config.yaml
model: "sound classifier"
dataset: "read English sentences (LibriTTS-R)"
train_examples: 15625
gain_aug_db: 6
n_mels: 80
hop_length: 160
input: "log_mel"
spec_augment: false
win_length: 400
targets: ["voice"]
num_classes: 2
arch: "transformer"
norm: "layernorm"
norm_position: "pre"
activation: "geglu"
mlp_ratio: 2.67
head_dim: 64
fused_qkv: true
bias: "all"
qk_norm: false
parallel_block: false
inner_norm: false
subsampling: 4
layers: 12
width: 192
positions: "learned"
pooling: "class_token"
label_smoothing: 0.2
loss: "cross_entropy"
init: "torch_default"
residual_init: "none"
optimizer: "soap"
beta2: 0.999
lr: 0.0023
beta1: 0.95
shampoo_beta: 0.95
eps: 1e-08
precondition_frequency: 10
max_precond_dim: 1024
one_sided: true
adamw_lr_other_params: 0.00094
grad_clip: 1.0
adaptive_grad_clip: 0.02
ema_decay: 0.99
steps: 15300
batch_size: 128
epochs: 125.3
lr_schedule: "wsd"
decay_fraction: 0.2
final_lr_fraction: 0.1
warmup_steps: 760
weight_decay: 0.09
adamw_weight_decay_other_params: 0.05
Rows from block 8 of a small sound classifier, named by matrix and row number. Rows with one number belong to one neuron. Each number is 200 + 20 x the weight over its row's rms, rounded and kept within 0 to 999. All counts start at 0.
After each neuron's rows are labels from the 100 clips, of 14976, where the neuron reaches its largest size: "loudest band" is the band of the loudest frequency at the time of the peak. Only what is clearly more common there than usual is listed. The data: read English sentences (LibriTTS-R). In brackets: how many of the 100, against the usual share in percent.
# gate: MLP gate (model.blocks.8.mlp.gate.weight, 512x192), inputs 128-191
# fc1: MLP up (model.blocks.8.mlp.fc1.weight, 512x192), inputs 128-191
# fc2: MLP down (model.blocks.8.mlp.fc2.weight, 192x512, transposed), outputs 128-191

gate.503,214,232,173,208,205,183,238,227,240,219,210,207,186,215,233,171,193,176,220,216,197,184,178,175,236,196,215,168,213,148,203,181,182,190,192,222,206,169,219,233,191,192,195,221,220,237,209,225,189,232,206,224,205,160,197,193,173,219,177,172,198,172,219,210
fc1.503,228,213,184,190,192,201,223,230,176,211,211,219,180,190,219,226,224,165,187,203,155,214,218,193,219,212,215,162,192,207,200,166,200,174,183,218,219,158,211,192,202,165,193,179,239,230,220,205,204,218,211,203,174,225,216,200,184,224,189,198,197,208,176,218
fc2.503,203,228,210,193,193,215,195,220,160,227,206,207,198,238,170,177,198,175,226,192,201,221,168,160,195,172,208,221,199,212,182,224,205,219,198,172,217,176,204,197,188,175,243,229,240,230,223,209,200,181,243,205,205,210,213,207,237,196,198,206,190,230,185,209
loudest band: 500 to 1000 Hz (30 vs 7.4)

gate.224,208,191,191,182,180,197,190,215,203,204,196,207,189,187,235,192,206,192,219,221,200,172,223,195,193,188,218,196,211,246,192,223,209,226,199,189,201,177,220,200,161,212,231,222,186,206,202,202,205,235,185,225,158,204,196,201,195,213,238,229,209,197,183,169
fc1.224,207,221,195,223,188,168,217,200,203,194,191,213,216,236,211,210,197,188,206,193,188,176,229,194,200,239,215,209,201,204,210,178,211,242,226,191,184,185,187,232,206,163,204,214,194,197,201,206,184,180,195,183,203,236,223,168,200,167,234,206,194,211,159,211
fc2.224,192,195,167,217,211,220,211,182,190,212,206,198,170,219,221,207,175,184,163,190,168,200,170,225,220,208,230,208,188,183,218,195,230,250,186,183,236,214,213,160,195,208,251,195,240,188,204,211,209,219,171,202,212,217,189,215,226,195,215,218,219,212,139,207
loudest band: 4000 to 8000 Hz (28 vs 5.1)

gate.57,214,199,190,214,199,247,208,187,135,218,233,193,209,241,191,191,196,214,217,221,204,218,199,227,217,171,215,192,198,237,177,183,192,188,195,211,190,180,187,164,208,171,258,211,168,225,222,185,225,179,201,183,183,182,186,208,181,190,239,199,192,182,217,197
fc1.57,191,220,179,191,200,255,203,238,184,186,221,197,202,205,194,213,197,200,222,180,220,181,184,224,165,171,195,214,172,222,197,175,228,205,170,177,238,194,191,164,220,184,228,196,157,204,222,217,223,207,200,190,190,206,184,215,201,175,216,183,232,194,214,216
fc2.57,209,194,210,213,202,201,257,202,226,163,212,177,199,222,161,214,182,213,174,220,195,217,214,191,210,192,190,193,194,193,205,183,191,207,224,211,216,202,225,200,213,199,175,175,228,194,209,183,205,155,211,201,222,203,184,193,183,222,167,182,214,217,190,178
loudest band: 4000 to 8000 Hz (30 vs 5.1)

gate.433,223,202,201,209,198,160,238,175,190,190,230,266,189,191,206,193,204,211,204,189,199,213,176,207,212,223,208,176,164,198,197,183,194,239,242,205,222,211,170,218,221,182,193,194,171,209,235,227,178,175,211,217,201,199,206,196,186,192,239,212,202,195,191,199
fc1.433,252,173,219,210,170,191,222,178,181,186,217,233,205,217,195,203,211,209,199,207,221,191,221,203,182,232,172,178,162,177,220,183,183,228,210,210,244,216,176,219,242,199,162,190,193,208,215,224,154,171,209,209,189,189,229,171,174,205,193,216,205,185,208,205
fc2.433,209,190,236,223,219,160,190,173,202,199,217,197,206,181,195,210,185,218,199,189,163,205,199,196,207,196,191,218,166,200,207,228,207,198,215,199,185,214,217,188,216,180,152,195,203,183,187,171,211,179,208,168,187,242,235,182,222,235,171,173,188,209,195,170
loudest band: 250 to 500 Hz (29 vs 12.3)

gate.268,151,199,203,216,228,244,224,154,166,177,178,188,176,183,202,208,187,202,223,185,228,204,192,223,218,207,201,222,190,223,216,188,206,196,179,200,236,186,184,216,219,207,201,196,224,210,174,225,205,202,221,188,219,190,195,224,201,177,184,176,171,208,183,194
fc1.268,230,201,198,208,216,192,206,231,189,224,214,243,201,177,219,201,217,213,206,215,204,176,226,174,167,185,195,179,206,183,210,202,171,191,207,215,145,192,223,232,222,185,228,207,168,211,222,170,206,197,200,203,182,217,204,198,198,208,210,175,230,174,212,216
fc2.268,209,193,205,193,192,215,210,196,187,199,165,194,206,197,198,208,211,202,204,186,209,230,183,177,185,200,188,186,172,215,190,222,195,221,183,176,204,158,219,206,159,200,182,247,209,216,222,212,196,193,216,225,221,220,228,198,192,208,176,220,191,224,220,217
loudest band: 4000 to 8000 Hz (25 vs 5.1)

gate.377,217,214,196,187,198,172,191,220,201,158,209,181,213,172,238,210,189,216,164,213,181,164,210,222,174,217,192,205,186,176,195,180,210,200,203,193,186,182,204,176,207,193,248,192,191,212,191,200,167,218,205,234,189,179,218,185,179,200,214,191,213,195,233,175
fc1.377,216,210,208,204,215,208,178,209,198,188,229,221,189,160,221,157,186,210,196,212,196,211,185,188,213,187,183,223,184,210,182,202,214,235,196,190,200,212,189,164,181,175,220,173,191,214,196,215,175,196,199,207,225,177,206,207,188,212,200,206,204,186,220,187
fc2.377,216,170,243,186,224,178,178,196,185,190,195,205,192,167,167,197,219,192,193,245,200,227,229,180,191,211,188,194,204,226,185,225,216,198,184,222,193,203,201,222,199,217,208,210,189,197,221,170,214,224,221,183,187,202,227,224,198,226,198,229,218,209,207,184
loudest band: 250 to 500 Hz (29 vs 12.3)

gate.135,182,197,190,161,196,226,217,225,209,194,217,217,203,202,202,188,214,206,186,199,208,220,225,196,226,230,210,198,210,198,232,196,208,189,204,188,219,173,204,203,187,173,170,182,218,239,221,212,223,187,215,199,201,202,185,221,183,199,181,201,221,181,161,206
fc1.135,170,189,236,195,198,222,228,179,190,187,189,199,207,184,197,209,202,203,194,199,235,216,236,227,212,227,203,229,192,202,241,167,197,213,170,161,259,211,198,194,188,189,191,174,196,216,212,211,185,188,212,196,248,221,201,216,220,188,178,220,178,197,190,218
fc2.135,204,200,203,198,177,214,195,206,225,207,216,206,176,224,217,201,194,201,196,193,224,152,217,201,204,220,237,185,220,201,258,177,183,183,199,207,189,218,154,213,248,229,207,171,174,192,198,216,197,215,159,185,192,208,171,195,198,167,200,197,206,183,193,204
loudest band: 4000 to 8000 Hz (32 vs 5.1)

gate.358,183,207,201,174,177,219,229,215,173,175,197,203,175,202,207,217,219,193,215,202,204,176,205,205,221,215,188,177,199,183,199,218,230,215,179,216,223,193,241,216,183,210,210,164,206,212,172,207,209,223,200,188,216,154,194,217,206,202,175,183,218,226,192,195
fc1.358,177,235,204,191,180,211,198,203,137,196,228,198,205,196,223,186,218,202,200,248,235,185,207,211,254,225,213,178,220,198,220,150,216,191,207,203,191,191,221,219,177,195,199,175,186,194,200,184,220,198,201,177,175,201,168,214,192,181,162,171,220,230,198,173
fc2.358,231,204,200,187,211,222,159,180,193,206,208,177,217,190,190,210,188,192,203,204,205,209,175,189,191,199,210,195,257,220,181,199,184,184,187,198,220,203,200,186,186,211,235,174,215,197,203,206,204,185,199,204,181,208,199,191,187,226,187,196,198,215,188,170
loudest band: 250 to 500 Hz (30 vs 12.3)

gate.141,193,194,239,173,187,209,190,186,169,217,203,193,197,187,200,213,202,198,230,184,219,190,211,196,191,204,251,218,193,191,209,186,183,225,184,234,186,181,213,221,187,186,201,198,189,233,220,207,208,223,198,237,144,205,197,177,183,200,197,168,214,191,206,176
fc1.141,209,194,160,167,202,222,195,206,250,176,240,193,233,193,195,242,178,203,191,182,185,191,204,206,152,185,222,225,201,216,213,207,156,190,218,198,214,216,195,214,193,161,183,171,188,208,186,204,187,202,198,217,210,180,193,196,199,193,184,201,216,200,168,199
fc2.141,227,199,183,190,189,202,187,219,191,196,196,225,206,179,186,192,210,238,194,205,175,202,167,177,220,190,201,184,192,209,200,218,201,159,216,234,195,220,208,195,156,228,182,204,204,189,203,183,206,201,173,223,192,182,216,218,189,206,198,191,215,176,195,160
loudest band: 4000 to 8000 Hz (29 vs 5.1)

gate.92,193,221,179,225,215,215,223,179,229,202,188,214,164,206,187,186,227,216,183,225,183,223,214,198,224,211,216,195,184,217,232,168,225,212,168,163,208,193,225,223,217,215,201,183,236,211,240,195,209,215,171,198,220,214,217,242,207,213,206,182,236,185,180,192
fc1.92,205,193,203,225,175,210,265,174,180,203,167,209,175,188,200,212,210,210,211,198,232,223,179,164,209,205,211,198,212,208,231,188,183,217,199,172,229,186,196,191,230,224,187,228,208,198,179,207,189,200,168,188,207,248,218,226,214,190,215,209,186,208,226,221
fc2.92,176,197,198,171,232,209,214,162,209,205,221,224,217,245,186,228,212,228,219,189,201,219,196,205,205,201,221,199,178,234,190,183,196,195,205,203,205,163,201,170,185,190,208,173,200,214,180,202,230,188,195,227,188,194,176,209,161,192,189,171,199,214,190,202
loudest band: 4000 to 8000 Hz (37 vs 5.1)

gate.441,190,206,216,193,200,167,175,183,162,229,206,212,187,211,189,212,207,183,209,223,196,181,208,187,217,198,233,190,205,184,214,203,224,212,195,196,207,195,200,214,209,199,193,197,198,224,203,186,192,208,198,206,180,218,217,207,180,214,179,204,171,194,179,197
fc1.441,190,208,188,183,215,205,158,198,153,200,213,202,220,210,183,203,183,217,223,222,165,194,195,222,178,228,194,224,189,228,192,189,226,203,231,191,193,215,200,167,192,190,219,198,162,190,199,234,204,175,183,188,231,196,179,199,208,186,216,206,174,211,172,209
fc2.441,207,169,191,173,207,203,179,226,204,199,211,171,200,193,192,172,183,188,187,196,244,214,200,210,237,236,187,186,216,209,177,142,213,194,186,204,208,212,206,226,186,193,193,201,217,193,182,222,194,197,200,141,214,217,192,204,197,194,195,197,173,191,215,191
loudest band: 250 to 500 Hz (29 vs 12.3)

gate.469,229,188,198,219,196,166,222,191,202,182,195,207,163,212,215,213,201,190,211,200,219,210,155,221,177,199,218,213,184,188,181,210,188,222,229,171,206,184,215,182,172,205,183,180,213,217,226,204,166,193,187,218,201,206,166,179,209,192,232,184,215,186,211,195
fc1.469,169,188,193,209,198,185,176,210,209,216,206,199,191,200,208,206,211,210,188,206,202,184,194,205,177,202,197,189,217,210,211,228,244,196,177,224,163,198,227,204,189,165,251,211,212,185,191,195,202,197,189,192,231,205,193,220,209,207,185,217,160,198,132,229
fc2.469,199,177,177,210,192,199,203,215,246,187,194,157,188,225,202,207,195,186,185,182,199,237,223,186,228,184,180,216,192,207,218,174,194,209,211,208,203,218,196,190,168,187,194,201,210,208,210,197,173,170,209,178,232,186,220,216,184,195,203,197,221,206,221,220
loudest band: 250 to 500 Hz (31 vs 12.3)

gate.162,205,199,215,189,189,139,208,207,225,197,217,240,235,181,188,205,226,185,199,184,173,186,205,158,243,222,221,165,221,176,185,228,169,204,217,191,248,182,205,194,210,219,176,203,193,203,221,199,211,215,197,217,181,182,197,177,197,202,218,190,228,227,163,204
fc1.162,185,192,176,168,208,206,239,195,205,203,167,166,170,201,218,194,208,199,211,231,225,212,226,214,200,204,225,232,214,177,225,174,201,229,186,219,184,177,179,171,208,160,214,197,180,184,187,181,202,228,203,176,202,175,216,199,211,172,233,186,194,178,220,224
fc2.162,251,210,263,202,175,212,179,176,151,191,214,179,203,172,173,197,197,163,181,196,224,177,200,186,190,191,176,198,200,205,201,189,174,216,201,213,193,201,209,188,229,230,213,195,182,194,231,167,204,187,214,214,184,188,212,213,180,224,199,214,155,215,171,204
loudest band: 250 to 500 Hz (29 vs 12.3)

gate.185,214,196,172,220,187,200,224,212,189,227,177,213,222,204,233,218,213,193,197,218,173,172,223,158,207,176,233,156,212,182,228,187,222,196,177,202,204,172,225,218,197,211,189,212,196,231,203,197,173,246,189,194,170,209,245,183,179,217,170,196,213,207,186,200
fc1.185,180,202,217,196,210,195,170,210,209,219,223,230,214,178,196,188,179,204,210,202,219,197,205,177,196,190,208,190,200,232,193,203,180,200,197,224,173,221,203,164,219,188,197,160,194,186,196,201,214,213,166,215,202,239,191,221,195,213,212,216,206,192,201,220
fc2.185,189,176,231,206,198,185,206,187,168,228,173,194,230,168,206,234,225,206,200,184,200,189,208,224,220,183,190,195,169,202,202,167,222,191,232,163,211,209,189,213,172,212,161,220,215,201,212,165,222,214,211,190,221,231,224,191,222,207,194,225,192,191,183,213
loudest band: 250 to 500 Hz (30 vs 12.3)

gate.418,168,236,202,201,245,176,222,211,160,201,225,199,208,189,195,214,187,210,194,228,203,210,197,237,184,183,220,222,191,216,195,180,202,205,208,200,220,187,232,177,158,199,214,181,199,195,163,197,212,225,182,183,198,202,188,198,228,148,209,174,200,169,190,187
fc1.418,204,196,186,174,168,193,232,179,183,181,178,217,197,193,191,178,203,192,215,187,186,184,205,177,192,209,211,189,207,190,193,222,210,174,204,197,178,202,208,222,218,214,211,236,205,212,227,205,220,161,211,197,215,198,212,203,174,225,210,187,199,220,208,217
fc2.418,196,223,172,197,219,247,160,239,198,200,202,186,193,197,198,174,217,187,232,214,174,182,196,171,187,188,189,225,227,199,182,196,221,197,181,199,218,172,196,207,164,190,228,215,186,179,199,228,203,232,222,216,199,219,203,175,204,222,191,183,185,218,208,199
loudest band: 2000 to 4000 Hz (26 vs 2.3); 4000 to 8000 Hz (25 vs 5.1)

gate.114,215,148,222,195,193,164,199,194,216,191,180,205,190,208,213,181,204,190,226,182,210,209,192,193,188,199,195,222,214,214,183,241,183,209,176,197,202,188,223,216,215,214,175,202,176,219,169,215,144,187,233,239,167,198,216,211,203,195,226,217,193,190,193,217
fc1.114,229,173,208,228,193,196,187,209,216,173,170,203,185,183,216,206,213,200,198,208,182,187,186,224,178,200,199,195,198,193,222,258,207,182,191,182,179,180,208,221,203,217,245,240,193,209,203,179,219,206,192,212,181,194,178,210,152,201,236,238,208,186,203,180
fc2.114,201,212,196,210,178,189,210,165,217,199,189,219,185,251,222,198,210,182,179,181,217,207,210,199,197,162,235,186,202,187,222,226,191,232,186,195,181,192,187,177,232,184,208,178,223,179,245,231,225,228,198,180,199,193,207,202,184,169,231,209,179,168,175,224
loudest band: 4000 to 8000 Hz (25 vs 5.1)

gate.220,190,198,196,218,204,154,185,171,222,220,216,194,222,225,176,200,192,198,158,236,188,181,203,192,212,197,203,193,166,229,216,188,190,230,220,200,220,219,187,185,178,167,225,190,200,211,240,207,214,189,192,201,193,182,163,191,193,193,198,209,190,179,165,203
fc1.220,177,198,208,173,195,184,172,179,183,204,224,194,192,200,188,178,194,179,196,226,152,216,236,208,216,220,211,157,194,222,202,166,202,165,174,207,211,222,200,221,215,168,236,153,200,189,216,214,214,172,183,165,203,215,162,214,180,211,197,227,188,192,183,195
fc2.220,189,226,194,211,188,184,185,197,213,226,198,207,195,181,203,179,181,190,211,234,197,192,184,195,167,203,227,193,194,188,201,185,229,237,171,202,202,185,190,189,231,223,228,213,204,223,204,208,172,211,228,203,174,215,195,216,197,184,216,212,151,204,213,232
loudest band: 4000 to 8000 Hz (34 vs 5.1)

gate.288,178,192,202,194,223,183,177,194,221,226,198,185,169,181,216,195,185,194,232,204,221,224,219,196,213,195,221,220,197,198,208,212,239,217,188,209,239,206,168,155,205,200,238,227,201,218,183,204,209,215,216,194,232,185,184,201,205,202,190,199,242,200,187,200
fc1.288,224,212,187,195,160,224,201,229,171,182,238,197,204,185,214,191,213,193,163,205,190,168,202,200,201,223,205,177,184,184,208,192,185,213,235,167,178,200,216,235,204,189,177,180,159,204,214,208,202,202,206,216,169,227,202,191,166,217,218,203,187,182,199,197
fc2.288,236,214,230,211,184,215,177,199,215,178,184,206,209,243,187,187,202,217,235,214,181,257,186,197,198,188,195,213,203,154,186,195,207,206,197,168,212,190,204,219,161,218,204,219,195,197,235,225,210,206,203,231,203,223,199,178,208,181,216,222,169,205,213,216
loudest band: 250 to 500 Hz (33 vs 12.3)

gate.406,180,211,233,173,227,202,183,174,164,195,207,183,213,163,221,250,207,204,200,211,212,193,186,217,185,209,207,203,219,189,218,200,235,168,183,208,196,177,222,243,203,175,211,183,194,183,203,182,212,219,223,195,204,212,185,153,215,196,188,198,175,199,175,202
fc1.406,171,213,205,221,202,176,226,199,203,207,216,229,223,191,207,218,212,200,205,198,195,227,216,199,161,169,178,191,203,220,183,212,170,169,232,190,207,209,217,159,212,221,159,201,215,191,215,190,194,224,196,174,203,188,208,191,204,170,224,205,206,163,176,195
fc2.406,202,197,220,242,231,210,213,178,229,217,221,219,229,174,199,231,179,204,188,243,212,210,174,224,195,197,223,186,179,201,210,173,197,229,205,210,211,213,214,180,198,184,138,220,225,193,187,157,208,189,203,189,185,182,213,214,177,198,188,202,228,181,214,206
loudest band: 4000 to 8000 Hz (27 vs 5.1)

gate.6,198,230,197,222,205,212,236,174,220,175,174,202,170,223,199,198,190,193,221,206,207,196,222,224,155,210,214,204,180,182,226,216,162,242,186,202,200,193,203,210,204,189,218,184,217,203,217,190,213,190,226,183,251,150,211,194,187,220,152,206,231,199,184,196
fc1.6,188,218,218,226,214,187,181,210,213,179,169,204,192,243,164,219,193,217,203,180,180,213,236,200,171,185,212,200,186,203,202,200,162,217,192,213,223,202,210,232,196,182,198,211,215,151,213,168,227,197,213,168,254,208,239,230,194,209,161,217,181,207,214,206
fc2.6,188,215,192,203,233,233,195,162,178,231,214,223,199,186,230,197,203,156,220,171,174,166,210,204,192,226,214,209,164,258,198,160,199,193,171,229,172,178,173,190,221,203,207,171,189,212,172,216,214,198,177,201,203,193,193,210,184,210,185,185,225,219,184,185
loudest band: 4000 to 8000 Hz (26 vs 5.1)

gate.117,198,170,202,214,200,180,188,190,203,193,175,232,206,205,191,192,205,205,182,191,207,170,191,194,198,172,204,196,158,212,235,210,200,193,233,201,190,193,210,202,230,194,146,201,200,182,193,182,199,189,187,190,173,222,190,205,191,192,201,228,169,195,210,180
fc1.117,210,203,200,245,209,207,205,213,211,204,228,207,208,221,218,200,213,188,205,182,201,168,189,209,136,181,202,210,202,200,202,259,204,191,219,199,179,208,197,222,196,189,164,208,187,188,230,219,186,195,184,243,214,199,202,156,207,204,192,224,170,217,187,208
fc2.117,219,183,232,205,188,195,204,182,181,179,233,187,208,216,174,217,196,204,197,163,215,185,202,218,194,211,213,189,196,161,203,196,207,245,199,215,173,199,210,214,238,181,202,213,192,210,243,203,214,179,216,187,204,210,176,190,200,208,184,199,207,210,188,187
loudest band: 4000 to 8000 Hz (27 vs 5.1)

gate.354,210,196,175,204,202,142,252,174,259,193,176,184,209,201,190,216,200,195,160,219,183,185,229,189,216,199,203,180,183,191,229,148,198,228,235,207,191,204,227,223,204,231,141,202,217,192,204,192,209,241,202,195,163,229,237,214,213,212,195,196,189,183,203,184
fc1.354,197,191,193,176,224,174,203,186,192,195,168,210,205,222,157,209,204,230,155,225,182,210,212,179,210,229,191,203,210,149,229,171,172,201,179,209,185,245,219,216,229,237,193,187,230,187,203,221,225,206,192,193,194,244,207,218,219,182,178,206,194,185,195,204
fc2.354,172,211,178,199,227,164,181,208,206,251,188,243,190,188,216,207,219,213,212,204,188,188,234,238,199,216,210,214,214,217,207,222,191,172,163,242,210,167,200,196,183,213,228,180,196,219,200,222,211,208,167,235,182,193,186,221,174,151,200,203,191,194,185,198
loudest band: 500 to 1000 Hz (31 vs 7.4)

gate.236,219,194,215,220,181,235,217,229,224,202,221,203,203,205,203,206,179,203,224,195,203,189,206,184,189,213,214,176,204,202,206,266,209,178,222,192,197,215,203,200,157,201,193,176,183,229,215,210,182,195,194,218,215,170,168,172,165,226,184,187,202,184,188,188
fc1.236,206,199,195,197,192,182,207,191,171,223,246,207,217,172,212,155,199,179,214,217,192,198,204,189,254,196,223,211,190,235,200,180,191,199,252,193,161,184,204,212,227,181,182,221,196,169,210,194,207,167,210,166,189,207,210,232,195,218,209,190,186,179,166,199
fc2.236,232,222,161,196,227,203,191,197,215,183,173,229,174,207,239,191,217,191,209,177,202,218,167,178,190,219,227,163,209,189,212,201,197,208,189,194,207,188,182,207,184,179,187,184,221,188,200,240,191,213,239,231,205,251,210,221,187,194,216,177,210,222,203,202
loudest band: 250 to 500 Hz (29 vs 12.3)

gate.105,182,204,187,165,220,145,191,191,169,210,195,206,197,180,221,198,235,194,221,185,218,196,177,215,198,191,245,203,233,234,195,148,215,202,173,216,209,167,177,192,211,175,226,171,203,204,219,204,202,189,227,214,179,172,186,189,209,191,214,209,211,202,192,198
fc1.105,147,198,205,206,210,203,250,176,215,183,201,182,204,155,216,183,197,211,204,189,202,214,185,225,239,177,223,226,208,222,197,188,221,204,191,219,212,195,228,179,178,224,195,198,220,216,179,181,172,183,199,211,181,189,220,152,208,224,175,222,205,193,161,200
fc2.105,165,176,185,186,209,182,188,199,184,224,218,204,205,159,222,213,200,216,208,179,229,177,204,238,181,200,228,198,184,191,214,174,235,226,216,186,190,233,215,182,206,199,183,172,195,200,176,176,196,205,202,188,200,171,186,196,191,188,194,186,212,181,205,176
loudest band: 500 to 1000 Hz (31 vs 7.4)

gate.482,207,171,199,198,203,219,206,185,191,196,202,168,199,177,208,197,190,186,188,209,173,220,167,227,209,218,199,235,219,233,218,183,235,192,211,178,245,192,185,211,189,220,175,157,224,195,201,204,185,183,205,202,198,186,209,212,188,208,195,202,223,206,191,200
fc1.482,237,183,195,228,223,166,175,194,218,223,214,217,192,202,186,197,199,214,217,224,168,186,219,214,190,205,187,197,244,153,194,222,206,211,218,205,124,225,215,207,184,209,178,209,178,221,202,187,198,202,188,211,172,191,191,186,185,217,222,188,201,172,214,191
fc2.482,205,221,215,211,208,203,210,179,163,210,177,174,222,193,196,205,188,211,188,213,239,202,187,178,192,183,190,231,187,214,185,230,178,194,220,203,183,203,237,182,156,219,205,250,194,212,185,214,210,187,213,238,221,225,233,183,172,210,175,157,188,212,196,189
loudest band: 4000 to 8000 Hz (38 vs 5.1)